config = dict(
    dataset='Sentinel-2 satellite tiles (TerraMesh)',
    translate=0.06,
    head_dim=64,
    patch_size=[4, 4],
    residual_init='scaled_by_depth',
    adaptive_grad_clip=0.02,
    batch_size=128,
    lr_schedule='step',
)
Rows from block 3, named by matrix and row number. Rows with one number belong to one neuron. Each number is 500 + 50 x the weight over its row's rms, rounded and kept within 0 to 999. All counts start at 0. Numbers have three digits each. After the name is the row's rms in percent of the matrix's.
# gate: MLP gate (model.blocks.3.mlp.gate.weight, 320x160), inputs 0-159
# fc1: MLP up (model.blocks.3.mlp.fc1.weight, 320x160), inputs 0-159
# fc2: MLP down (model.blocks.3.mlp.fc2.weight, 160x320, transposed), outputs 0-159
gate.178 135:467500500500500659500545528500581500500500500500500500453500500500500406412442500569545521500402500531500431500434388500585500500500500597500500387462500500406500500500530685425425500437637443449500500500500500500500500553500500439463500622479500566500500452500500441500397500500500500587571500560435451500500573407540500454500500500534500500500562500578500500559500500500500500500500500522519500618500500388500500500588500500500363500500653424468500500500459500500523500500500446
gate.181 098:438500500500500500429439455437541500500500500606500500584500561539636500500500500500553442500500500500500500540406500500500568500313436425500698500500500500500500389500500500500500500550500500423450529500500541538448560500500500500534457500578500500500500500440591500371500500500500500500537585448500500587500500500436438500500500500500500546500500500500560500500500465500500425500500500500500500500448500500500452500552500500375500500422735500500500566500390500500500626567500500
gate.182 077:500500500500500621500500500640500500590500500500500500500500500500500500500698500500500500500500500500500339500500500500500500500500500500500500500300500500461500399500500500500500500442500465377500500413500500500500500500554500606500500500500500500500500500500500500500500595500500500500598500407500500500500500500687500500594500500500500500500500500500500644500500500500500500500500336454500619500356500500500546500500500500500500500500500500500500410500500568500500598500500362
gate.183 182:500500419500506616500442462526500500500430500559500500582500500493474500500500500423500438500475500500500437500559500500398500500365500407500545476428500500500500613500500500461500500500514500500500500500500500464500451361500500369500500547500500531435500584500500470500565500453603482500500500500500542546528500500500500607521500500500416500403500571658532500500394500500500537441500500466500567576472531500500500500500500500399500500500598437500601500437500500602500635693583436
gate.184 036:500500500500500500500500500500500500500500500392500361646500500500500500500500500500500500500500500660500500500500500500500500500500500500500500500500500500500500500500430500369500500500500500415500500500500500500500500500500500500500604500500500500500500500599398603500500500500500500500500500374612500500500500500500500500500500500387500500500604500592500500500500500500674500500500639500500500500500500500500500500500500500500300389500500500500500612500500500500698582674500500
gate.186 056:500500500500575500500500500427500500577500500500374500500500500500602500500500500500500500500500500409584500500441424500500500500545500500500618500500500443500409500607500500500601500500500570414368500500441500612500500500500594631500590500500500500500500500605500500396329500500500630500500500500500500500500500591569500500500420500413500500500500500372500500500500500500500500500500500500500500500500500500500500500500583500500652395500620500500500422500396402500500500599500500
gate.187 129:500554500500419500426500548440561500500500638606500500573500500500500411500500379500540500446376445500500500590500437500436500500362500500500591541500409500500500500500554453530500500541446441500427500500500500538500500500500500585566500560667500500500571500500500500500500544500549500410434402410479463500500450500500415500500557500500387500435563500500500500500500500500459500572548500500500500626500500500545500425500500500429500500448500500500500500500334500500554662530526446
gate.188 138:500500500500448500413500500449500500529500623574500500500500557500607395464524452500500500500500500500500500531500500500457562500330430433437692500500500425532528500500577500525500500500471500427459500500555500500533500391500500570500500567579475536550500500423612461369548532500500500461500500500500500545500382500500500554456500500481500500500500500452500500500500479500500500565500500500500500581500500560562478500534450500500544500500731456500500500543401500556500665553500462
gate.189 058:500500500500388500500500500500384500500583500577617618500500500561587500500500500500398500500500500500500624500500500500500500500500500500500500554612500500500500500500500500500500500500500500500500500500500500500500500500500500500500500500500500500696500500447674375345611500500500500500588500500553500500500500571500500500500500500500500337500500364609500500500500500500376500605582500500500500500500500500500500500417500500500500500340500500500500500640500500500500500500500500
gate.190 095:500554500452500500406430500584500399500500500525621500549500547500416500591548500500448500434538500615500500595500500500353500500444562500500584500500500398564500566401429500500365500500500500451500500500500500406500500500606500433532500425500395582442500500473500500435665500500500500500500372447500560500500500500500500634500500500500500500500500500574500500500500500500408500428500500500500500500500500500500572500424500581585500568500538500500577500500480614500500571500500424
gate.191 071:500500413500500500369591611420603358524500588500538436564500500500500500500500500585500500570500500500500500500500388500500500500500500500500500587500500500500588420429500500500390500574500500500500500441500500500500500500500432500500500571500500500500500448500500542500500500602428403500327500500500353500500500500423387500571500500588500594500500500500500500500411500500500500423500500500500500618500500500500571388500500500500500500500500421365500441596500500424588500500500500
gate.192 072:500500620500500589500500500500500500500500500500500500500500500500500500689500571500500500500500500500500500500551415500500500500647429645500285500500500500372500500500500500500500500500500500500500500500500430500500500500500368500500500500500500500500500500500500500500500500500609660500500500500436500500500500500500500500628500500500500500500500500500611500500442500321500500592500428500500500500500500500500500658500500500500500611500500500500363500361500500500500500500500500
gate.193 133:500500377557395500500500435500500566527500500500470612500500572500552500566609422500500500400365456500549544500500563500390500457500500500500571500500500500544410541538435500500551500500500421500500500382568500563485500592500537549616431467608500500500525500500500500500500540578500500500441500406500455500500564500560429582500500500455500446572500561500457557500500553500464476569500448353433557500529539450407551433500595636500500500500552500500500500500500582500500500500588500
fc1.178 126:617500587584500500500500500500500500537500500500500626368500500604500500500586468500500500440526356427500500500500500397557500601500420500500429500387500500500377500500464500500500500500500534500372588500431500567500500500500500500500500500500500500500567500500500428605348622500500500500500500500422500449500500500635415500500500500500500370607500532500500500500500500500417425551455357549500500500500583500500500528500500521596500500428446500500500500466500500500500500500500500
fc1.181 082:553443426500500500500500500500453500500553399577400500500541500542500391590500500500500396500500500462541500541405500500500500500500500500500500500500380423500500500573500500500614500500500500500500537600500500500500405353500500500500500620577500500563549500500500437609500500500569500500500542500500551500500500500500500413500500573453500500500500500500500500500500404447500500500423500500500500693500500500663442500500500616500500500500500535500284409412500500500500500500500500
fc1.182 076:500500500500453500500563500500500500500500500598500500500500567500500500323500500500500606500500500455547500412500500358500500422500500500500500500500500500650500500500565500500500500500500597500500500500500500500500500500500500500388500458500500500500500324500500500500500500557446500436500500617500500500500500500362446689500500500500500500610500500500308500500500500649500500500500500500500500438500500500500500500500500500500500500500709500500500572610500500500500500500500500
fc1.183 171:500500575500565500500500500500500557544500500500371500500619416556396500570560500500500500500430427415580500500500463571448483500500500500428500500443500500500426500500500500500602500500548557535459500500500500500500500500500500500599577500500432461500533627566500500500480500500565568435485395500500500500500500500632542500500500532409580500500500500458674518500580435392500500500424500500408500500500539500500500500500640599500363500500500500550459363428500580500500533500500468
fc1.184 043:578500611500500500500500500500500287500500500404500500500500500593500500637500610415500500500500500500500500500500387500500359500500500500500414500500582637500500500298500500500500500500389500500500579500500500500500500500500500500338500500401500500639500416431402616500500500500500500500500500414500500500500361500500500500500500500500500446500500500500500500500500500374500500500500500500500500500500500500500500500500500500500500500603500500500500500500500500500500500404500500
fc1.186 078:500500500558500500447500500500457500500500638500446500500500500542599500380435439628500500500601500500500500450458500500500570433349500500500654500581444500586592399446500500500500500500500459424383546460548500578500500427500500500500500500569500500667500500500500476453500500536500545500582500500500500500500426562500500500500500500449449500500500500554411500500500547575500500500543539602500500500500500599562420500555500500500635500500500500500500500601500360500500567500500563
fc1.187 100:598500500500400420350500500399500500557500500621500500500500566600591414500500500500500500500500402500500585500500406500500549500437500385553605500500500500632500500551569500574500500500422500500418576500500500537500541500500500500500500500593500500500500500500729500500500500579500500500500500500500500500500500426500500586550383500500447567500500500500444500421500500500456558500500500500500500500500500500500392500500500500500500366392500500500500564500424412500500500572500500
fc1.188 114:500500500463500500447500500435426578587500500500348500500500500555500500500500393500500421448500419500578500500445443500500500500500500468500584500500429500500500500602500500500670500559423541500408500500449500565457500500382500618645500576584449500583500583500500500574500500500500590427412500500573500500500500500556500562540500500431558500500500500500599554500444427420453500500500458500452500500603568548586419500500632500500500500500500500500500500394500500500446538544500500
fc1.189 068:500450500500500500500395451500500500500500500500500500500500461500454500500500500500414500500500584500500607376500500500500500500500420581425500500500500500411500361409500546500500500500385651500500500500500500500500500333500500607500500500500500593500500500500500500587500500500500500500611500500500672500500500500555593393593500500500546500500500500442500585500500500500500500556500500500426500500500500500500500500359500500544500500500500500500274571500500500500500363500500500
fc1.190 077:448500500500577500500500600500500500593500500437578500500500500500500620500410500593363500566500500555500451500382410500500500500544569500500500500500500500500607460393578408500500500500500500540393500500536500500500500500500500542379500396500500500458500500555500589500500500500500500500500500500500584500500500500500613500600500500500500500500435500376500413500500500500500573500500500577500389500500393572500500597500500366500500500500500500500500433560500500500500365362500604
fc1.191 071:561500500500429401500500500373500500500451500500582596500500500500635500404500500500500500500500529500500584500500500409649500500500412500500500500500500629500500500500500500500500500500500500500500553500539500653500540500500500645500500500500615528627500408500500500402393642500378500500550500500500500500500500500500500500500500411500500500500500500500386500500500500500500413584500500609500500500500500500500500500500374406500500500500500500500500639500500403500500500408500500
fc1.192 073:500500500500500500500500500618500500500500500500597500500500561500500500500651500323500500500500500500500500380500500500568500500500500500343500500378500500389418500500500500500500500500569500500560611500500500500500500500500391500500584500387500614500500566500500500500500615500500500500500500500500500500500599453650500500574360500500659500500500500411500606500500500500568500500500500500500500500500598500500500500500567500500423500500444500447500500500637500500500430500500500
fc1.193 150:445451500500545467574500500500500500562500538417500500500500500500500500605446500500576500562500500500547500449453500500500464500500500559500500656500500611402500419429583458447500500584528558525500500500500500536500559433439500648455500500443569500641500500533384500500500500500500550549500500500500500500452395578539500403556466551500526466455500500346614500500500500529500442599367480548500415500500500582572421500500500500429581500500500500500500424500500500500500378500500550
fc2.178 140:519500383352500500430500500500500500500500500500554500500375500500500500442489500500500571537500500500500458500500478500500537476500500500500480500500500500672500483500500485546500577500500500500500500500500500417591500360575515500538500433500323500494500500500500500500500500537500500448500342500500666500500523500500500500500483500500500500414500500500428500500500500500500686500537500524500500551524500500500500500500368500500715500521500500500526500594500364500585500533500504
fc2.181 091:500519719432527500358500500363500500500527500538577500500500500500638500500500500500500500500500500500500572500500500566500500500500519500663500500599514500571500500535554453536442551500437500500370500524500500403615528643577500500500500464500444384345500500500500500500440461500500500500500500482520500500500500500500500564532435500500500500579565430500354500470594500500524595500500577500500500500500500500500500500500348500500461500512500516500500500500500500500500500500486500
fc2.182 069:500526500434500500500500500500500500500500765500420500500500500500500500611500405500500785500500440500500500500500500500400541515531500500500500500500500500500538500500500500500500500500500500500500500500500500500637500598500500500500500500500500500500500500500514500515500500500500500500513421500500500500500500500500500500537500500500500518457500369500500500500463500500500500500522500500500500460500500500500238500500440500500500500500500500500500500500500299473638500570530500
fc2.183 172:500482376624500394467500500382425464500500384538634553510391500500553500456500500561500344415500500500528634472435484500500500500500500500500508500671500500546500500500500500500500529500431509500543534500466500500500500500500578500500487541500500524613500500500500500500607511500500500500500684500500500500464500500500500572464407475464500500704500500500453500446500500500500500526500500500500500500500500526500545500500390500500583500500500500500484500610500547500393500452520500
fc2.184 026:500500553500615500500500500500500500500500500500500330544500500500500500718500296500500500500500500500500500500500500500500500500500500500500500500500500500500500500500500500500500500500500500500540500500500500500500500500500281500500500410500500500500500500500500500500500500500500541500500244500500500500500547500500500500500571500500442500500500500500500500500500500224500500500500500500500500500500500500500500458500500500546712500500500500500500500500441500500500500500500500
fc2.186 060:500500500500521528362500500500500427500500407565571500500500487500500500627500668340500425406436500500426586500500446577500394500500558500500500500500500465500551549544500500500396500500500500500500500518500500384607500500554409492479479500524489500223500551518500500500500424500500500500500419500500500500500500500500555557558500533500500530500500387480500537500571407500500621500477542500500520500500429500500578500500500500500500500500500526460500500469500599500500500500469500
fc2.187 125:500500500500542500454500538500437466500500500500610437422291500500500462305500653500414441550500500500500500500421443605579511551500500464629500500597500500575500500500500500551428569500500500500427500542421482466515487500500514447460516500500500500436470500500500500500454470500500479500500552500500610521567500500556500509554350500501500500602500470500416500415616387477464544500500484577500500500500500500500500500500500500500500491500500500500500500500500360500416500500500586
fc2.188 138:529544500500510500362500500451500444500500500568596500500415500500622500406500579500452536472500466500454570500436434548500462500500526500664500500594500500575500540540500448544414500500450530500387476504500500402620558565623526500489517500500428500356472423500500500500522477596500500500500500500500517479500500500500500591500416500500511500633596466500357500473500445456500587500500567472500500506500484520500458500500352500500454500500475500476500500612500426500520524457500500
fc2.189 063:500500500319624500500500500500500500500483500500417466500590500500500500587500500422591500470528500500500500500500500497316500529500500500500500480500500500500500500500500500500587500500500500500336500500500500500500500500500500456500500500500376500500500559500500500511500500500479500500500432500500500500500500500427500642500561500500500500345500500455629500500379500500500500458500605500500500500500508536500500500500500476500374500500518500500500500388469500529583500777533500
fc2.190 064:500500507500442500500471500404500615500500500500422500500500500500500500500500431500416500416500390500500581500500500500443500500534500500698500500406500500711467500734500500521594500500500500500500570500500500549500500500500350500492500500511480500381500500500500500500480500500476500500500500500500500500500500500514500500500299500500484500342500500500388500500500364500500500500500500500500500500500500500500500500500516500500500500500500500462500500373500500414500500500500500
fc2.191 065:500500595602500500592500482500500628500500500500468513455329500500500500202500500500500606500485500500500500500395500500500500471462500500500500500500473500569500473500500500500658500500500519500500500500500500500500500500500664500500473500500552530543500490513523500487500427500500521500491500509470500479500500500500542500519500500500500500500500540500500539438599500500444542500470500586500500500500500553500500500500479500500614500500500500500500520686529397500319500405500500
fc2.192 060:500500500500500644500500500500500500500500176500788500500500500500500459500500500500500500500500500500347500500500500500500522500500445500561500500500500500557500500500500500500368500497578500500500555500481500500500500500500516500500500500500500500500500500500500500500676500500500500520500500500500631500574500500500500542500385500500500500642500500518500540500500500500500621500500500500500500567500500500500601467524500500439500500500500500500500500542500500500500500500500472
fc2.193 130:500567500500458547433500530500500590500500599564422563500506500500500500427500466500500500382500500500500500500377500500450500500500500500650508500475500500648500500726500500500552443500500500500318500500500500500500500520554500500522500500507386500287510451500500500500430541500500500500483424500500500500500500450554490655500500484500500500536645593500457500532566500500541500500500500500500500500500500500500522500500500503500336500500500500480500500500500500529500500500500429