config.toml
model = "image classifier"
dataset = "Sentinel-2 satellite tiles (TerraMesh)"
train_examples = 145000
image_size = 64
crop_scale_min = 1
horizontal_flip = true
translate = 0.06
targets = ["main land cover"]
num_classes = 9
arch = "swin"
norm = "layernorm"
norm_position = "pre"
activation = "swiglu"
mlp_ratio = 2
head_dim = 64
fused_qkv = false
bias = "all"
qk_norm = true
layer_scale_init = 0.01
parallel_block = false
inner_norm = false
patch_size = [4, 4]
conv_stem = true
depths = [2, 4, 2]
widths = [80, 160, 320]
loss = "cross_entropy"
init = "torch_default"
residual_init = "scaled_by_depth"
optimizer = "adamw"
lr = 0.00093
beta1 = 0.9
beta2 = 0.999
eps = 1e-06
grad_clip = 5.0
adaptive_grad_clip = 0.02
magnitude_pruning = 0.7
steps = 5800
batch_size = 128
epochs = 5.1
lr_schedule = "step"
warmup_steps = 290
weight_decay = 0.4
Rows from block 3 of a small image classifier, named by matrix and row number. Rows with one number belong to one neuron. Each number is 500 + 50 x the weight over its row's rms, rounded and kept within 0 to 999. All counts start at 0. Numbers have three digits each. After the name is the row's rms in percent of the matrix's.
After each neuron's rows are labels from the 100 images, of 14976, where the neuron reaches its largest size: "responds to" is what is common among them; "colour at peak" is the nearest of a few named colours to the mean colour under the peak. Only what is clearly more common there than usual is listed. The data: Sentinel-2 satellite tiles (TerraMesh).
# gate: MLP gate (model.blocks.3.mlp.gate.weight, 320x160), inputs 0-159
# fc1: MLP up (model.blocks.3.mlp.fc1.weight, 320x160), inputs 0-159
# fc2: MLP down (model.blocks.3.mlp.fc2.weight, 160x320, transposed), outputs 0-159

gate.14 088:500562500549386500454500500439500500500500657500418500500500500500500445500560367500500589500415359500500500581500500402500500500392500500500448500500429500500500500577561500500500500500500500500500500500579500624500500651586500500500500500649437500500500500500463500546413500500589500368460452500500460453500500500500427500500500500500393500424543571500500552546500500429418500601500500500500500584589563500500500500500500500500408500387500500500373500500473500500500500500500437
fc1.14 079:500458500500500500570421562500500500500500408500553417500500405371500500500439500500565500581500573500541500438500500621500500434542552500500500581500500657500500500429500500404500441500549500500572435500500500500445500425440578500500500408500585422500394500595500627500500429416500500568500500500500450500438500500500588500500500500500565500500500575395602500500500500554500500500429500500500417500531500500500500500444447593500611590652500543549500423500500500500582500500500500
fc2.14 075:483544500500500364500500500500500557500500633500338584500690500500500500528500295500500611332500500500500500500500500500500500500500533500500472500421528500476500500593500458500584482500500500500477500458571542500500500559500450548500531500500500500500500500500500500500424500668500500500500500500500397455500459500500500592449544500500500500500662500500522500608500518500500500500500500435500500500500500500500500500452500500500288500500500500514500500500500568500500500434500500
responds to: trees; main land cover: trees; clouds
colour at peak: black

gate.97 088:500500500500500500381500500500500599577500588631500500500500561627678334500650500500500500395500405451500500500500423500424500577415500500500618500500500377500500500500500500500576440500376434500422500500500500500500500500500500592606500500500500500500500581500661500500500500619500500397500500500581500500500500500500500682500500500500500500500500500500500500500500419500500500500500500500500500500500500500500433500500500500500500500500500500433500500500500500500500500500500500
fc1.97 090:500500422500500500427500500500500500500452555570500500574500500541568443500544500500585500500573500500500500500500553500418500500401500500500586500500500500500500326500667445500574500500500500500425500500500500500500500325500500500500500500500500438500500665500500500500500500500500500500443500500500500500500377577500500500500500500500500500500500500500500500500373500500500500500500500548500500579500612686627500500500500500368500500500655500500332500447500500500500563500500500
fc2.97 086:500500500500517558419500500500500491500515500500603500500493476500563500402500635439447500500500500500471537500349500500500500500500500500592500500531500500536500500500557500522401500500500500500289500500415500400603500646602500500500523598500410500295500500500500500500500502500500500500500500500500581500578500500646500549500333500500500500657500500500431500500500444447500563500500510500500500500500489536500500500500500500500364500500500500500450500500500500500500500500500500
responds to: trees; main land cover: trees; clouds
colour at peak: black

gate.236 050:599500350500500500500500500500500500576500500500500500500500500620500398500579500500603500500500500439500500500500500500500500500500419396394500678500500500500500361500607500500500423500500500500500500500500500500500500500500500500604500500600500427500500500500500378500500500500570569356500500500606500500500500500610402598581402576500500602500500500500500500500500500500500500500390500500500500500500500500664426500500500500500500500422500500500500500500500500500500583623500500
fc1.236 058:559500500500563500573500573500500618573500500500500500500500500500364570500500500500500500500500500541500598500500500500605500500680500561500377500500595500427500617430500557583500500500500500500620500500500456500576500617500405500500613500412500453440500399500500500500500500500500589500500500500500500500500617437500500500500500500500500411500500500500500425500500500500553500500500500500428500500500500285500500500500500500500389500500500500500500430573500500426500500607429444
fc2.236 049:477500246500500422577500524500500500533500500500387455500500500500432500361500374500500500500500500500500456500614500430500525500500500500500500500500500500500500500437500500473588500500500500500631500500500500591388500311407500500500546500500500500768542585500500500500636500500500500500500500533533500538500480500500500464500500500500500500433449500500500500500500500500500413500500462500500500479500500500500500500500444500500647500500500539500500500500500500500500500500500542
responds to: trees; main land cover: trees; clouds
colour at peak: black

gate.175 056:563500500500433500500596413602500500546416384422500500500500500500500500668603615328500500500500500500500500500500500500347387500500500500500500500500500500546500500436500500500500500500500500500500500558430500500571500574500394500500379500500414591407500592437500500500633500500500500500500449428500500410400500500500500500500500500500500500500500500500500500500500500500500500421500500407500500500500589500500500433500454500579500500500392404500500500500500643597500500500500500
fc1.175 051:500500500500500381500500500392558500500500500500617500500500500500617500500500500500500500500500665500424500500557540500500651500500500500500608500500500500500500500362500500500500640500433617500389500500500500500500500500500500422500623500500500596500500500604500500366500500500413500500613500500500500500500500500500500500500422500500500531500402500500500500500406500500500590500500500433500500405500500596500500500421384500567500500500500631625500500500445500500500423500500500
fc2.175 045:500500843405500500500500500364500568500500633500369500500500500500500500500500500500500620500500500500587544557324500500523500500500573500500500500500500500465500500632500379500594521500500500500500500500500500500500500546500500500420542500500500432500500500500500500500364500500500500531500500500528500528500500527500500464500500500500500500500500500500500500453500500500500535500500602500500500500500500449457315535500460500500500500500500500500500500500500380500500500460500500
responds to: snow or ice; main land cover: snow or ice
colour at peak: grey; pink

gate.199 058:500500500500500564500500500643404500500500500543500500500500500500500500605564500500500500429500500500500411500640500500391500500500500500500500389385500500500500500500500500500500500500415500500500500562500500378651500572500500500420500500500381500500569500500500500500613396500500582500500500415500500500500500500500500655500500500500500500500500500708316500573500500500360500500604500500500500500500500500500500584500412500500500500500500500500500500500500587500500556500500500
fc1.199 064:500500500500579577500438617500500500500500500391500500500500500500500500500528605500500500500590500500500500609449500500500438500500500578500500500500500500500500500500585500500372408500500500500500500500500500403566500500500500500500500395453500500500500500612370500500500500500500500500422500547459436500500500500500500500580500500500533579352500500500500387500589500500500500427500500500424527543609500562500500601421426500500500500500236500500559422500500500411500372500500500
fc2.199 046:500500500500500814500500463500500551500500500500500500500500543500500500390500500500500270500500500500500500500500500500500500500554500500524500500500467437630467500644500591500500500500500552500581500500500500500500500500500500500547500500530536581332525500470500500500671386500500500500500500500500500500500500500500476500447500500500464480243500500500500500500500500500464500500500500500500500500500500500500500500500500500500500500500500456468500500500500500414500500500500500
responds to: trees
colour at peak: brown

gate.73 039:500500603500500590436592500500500500500500500412389500500500500500500500629500500500500500405500395500500500500500422500500500500500500500500500626426571500500500619500401500500500392500500500638599500500500500500500500500500500500500576586500500375500500500619500500500404500422565500500582500500500500500500500425500500500656419500500500500384500500500500500500500415500325500500500407500584500500500500500500500597500500426500500500500500500500500500500402500500500500634500500
fc1.73 041:626500500500500421500500500386500500500500425500600500500500500500500376395500500500500500500429500500500500500500573500500500500587566500500500415500500500500500384500500595500500410590401500500500500500500500500628500567500500438500500500500500500399500500500500563500500500500577500500500607500500500500585571392620500631500500604405500500500500500500430617500500500500579569500500500500500500500384500500500599500500500500604500500500500571500500356393500500500500428500580500
fc2.73 027:500444239675403500500500500641500500500500500500645500500500500500500500500500500500642500500500500500424500500567542500500580500500500448500500567609500500500500500500595601500604500500500500500500500500613500500500500500500500500663500500500500500500500293500500500500500500500500500434500500550500500403500500500500500500448500500500500500500500500461500500500616500500500340500432500500454500500500500448500500500566500500500500500500546500500500500500500500500473500500462500
responds to: flooded vegetation
colour at peak: brown

gate.106 177:500500570500555403500500579425500500478594594500452500500500445500439500500385500582532539500621464500538500475407547466594500519564551500431378500651500555463581444500529459500500500500500563500573435582459549500500500500500569500500500540500541500599500500578500500573500500500387500500500568555500500500500500500500546357500500500500500547427500463591500409500500464500500500500482563598500442500500436500543500562500474414409521500543422555500500500546567430420500417500430593
fc1.106 196:523500525500500456500500468455376627601500574500473500466571522554522581472500440519411500448500462449578500557500478465500614556500476391524500398500641500583455553500453476516567617500467500500500524500452500566500500500449549500500561500500500500545529565500500500500464500500500621425500524455555591500575500555553579500500444455390500500500424500500435454463500451447444500528500500500500500397573500500500402500387500500500500377482500544630534526472575500500436528500473552
fc2.106 183:500500435500575587553500500715541500500500313480546461484421500500418500500500625435517500559500500515500364500553500544500451500500565491500500500391500500500500500535500500492500500500604500500555331500500500379500500462583484482500475406500500500427500521500500500500574415473500500522500450494500500500535500500407500500479521500517500500445481600500500500521523534673500565500500500472500500500500543500500690500500500500500562518518500504500500485500500597488475510500500500
responds to: flooded vegetation
colour at peak: brown

gate.4 102:500611575500404500560500443500551539500431555450500500654500500500500573500589390500500500500562500500500404500664500500500568500500500500500500500500564500500462500500500500500500430500500500500500500394643500500500500500500560500500500500500500500500500500500411592500500500433571561500500500500397500500500393500500500500500577500500322500416500500500500500579373500500500500642500500439500521500553500500500500500500500500500587500369500463500420608500500500500500500595613500
fc1.4 094:585500626500500500500500500434500553500500500500500500500594541500500500500568500530500500500500372500500500660500427500500500599500500560500365500500500585621500500592500456552500500537400438500500500460616500597544500500500500500500500500500500500427546560572367579500382500500500500500390500500500500500500500500500500500555500500441500500457573422500439500500500437500386500500500500500500500500583500500500446500500500500500500500500228500500500553500500500500545500500443500
fc2.4 104:485500500577469544448500500386453436500500500566500513535285500500500524324500517608500484374500342500465595500500500500500383500520500500531500500601500500500500500500500527500385500500500500548692579500500500545500500500396500421500535617506572500500538500500484529500500562689500500500500532500500500546500500500500500500482500500490500500500500421500500500500500402453500394500472500500500517528500436500500500483500591500500417500500500479500500500500492500468500500516500500
responds to: flooded vegetation
colour at peak: black

gate.121 074:500551386564429421500500500500500609584445574500500500500574500500615500500579384500500410500500500500500560500500500542500500500500500500500500500500500500500411500500401500500500500440500500550500500331500395637500500573500500500618500434500558500500500500500500500329423500590500554500500442384560422395500500558500500604500500500500500403587500500500448500574500500500500500614500500500424500500500542500428500404500604500500500500442500500500500592500500500500500500500500500
fc1.121 070:500569430457468500466500428500435500500447500555500500500500500500555500500500457500500500500500500611425500546500500500420500500427500436635366500500553500662500500500434500500500500500455399500558500500563500429500500500592500385538435500556500500500500500500500500500500500500500500383500459500500540448500500500360434500500500500500412500416500568621399500500500595500500556392645500454500500436609544411500500570556500421500500500500401500500625500500452500500500500500553500
fc2.121 059:459500500457518500637500500500500445500500500410576475500500500500374500500500596500500500571500500500569500500500509500652517500500500500500432535500535500367500500357500557500392562500500500500566500526465500503399465755500500500500527500500555500542500500500500500500416451500549500545500677500462531500599500500500500371500431500500500452500500500500500464454500500599500500500526500500500500451531380500500500520500500539500500478500500500540500500609609500500500555500500577
responds to: flooded vegetation
colour at peak: black

gate.169 205:449500415449556500500500443572500500500430446453500500568581500423500586591500500457449419500500606500543500584578542553374500457465536459500500500500592500500500500500402500448500500500500413500533500500500433413500500454557500408549445419500500500500451532500500563500586414403500462500500500399500500436500524500447577638519500500481447500500426500562474460611398552500453591475500500396400500441500513500430557500429500541544500526542500538564573500500500579500529500613500500
fc1.169 181:441500500628458500500646483500593520500500500500428607568500500500500500554560437500549500483470500471500500539500500500500430425576531547465376553540500560428403500604437500500544415500500400597500500367500500550439500572500500540541360500562500500500467457559461500500458500500500500500419500500468425500500552500500500500396588500585500439500500572467500500553500557599415461527500500449500500500500500460368500442550539536500589627500500459500581530473500500500500500500538500
fc2.169 199:528500500444606582519500500667454458500500307500594472500500500500365500500500661308491386559524564500500401500535500463500566545500548500500500494438500500439500556434500549500435556500616500500568413549399500403500500500558492497475533500481524583500487574500529500500631398500500500508500500500500574479581500500500500500480500482500500504500500487500500500500473498474516551500500500461500500500500500500500597500500490440535423500500500531519500500500500613491500500500500453
responds to: snow or ice; main land cover: snow or ice
colour at peak: brown

gate.269 105:500500500500420500500500500457500563566500500610424500500500500561635406500566500500500500500420500500500500565500422500397500500264500500500633500500500500500500500554500440471500500500500500500420500445595500546500593500500558500568500500623500500500500500500500500500500549500500540399500380407500500500500500500500465500500573500500387500396500544500500560500500467500460500500554500500500500574500500584582500435561500500381500500500500500500411500500329500500500500601551500
fc1.269 079:500500500500609575500500500600633392500500500500500500500627500380396500632500577500500554500500544500500430454612450500500500500500620500461375500500500500392500500394367579500500392500596500500638500532472500500500500500500500500500500500345500500500500500500500500642500500430500500637500402500500500500500500500500500384500500500500500500500500500500500500500500500500500500500500500500500500500500500500400589500500500500500500500500500500500644500500547500500500500500500500
fc2.269 104:500500295500500451568500500500552541500500510458408500566607537500500546668500363500579532500500500471500461500500500382439500500500500500364500500425475500412540555500500500500577444500500457500602500500575500535469522385500500516545476500500500500615539500500500459500597500500500500500500404500500419500441500500393500500452659500500500500324500517500593500561361569500500484461500500461500500500500500500500500500519500500500526500500500500500500500500483500500560500500500500
responds to: trees; clouds; main land cover: trees
colour at peak: black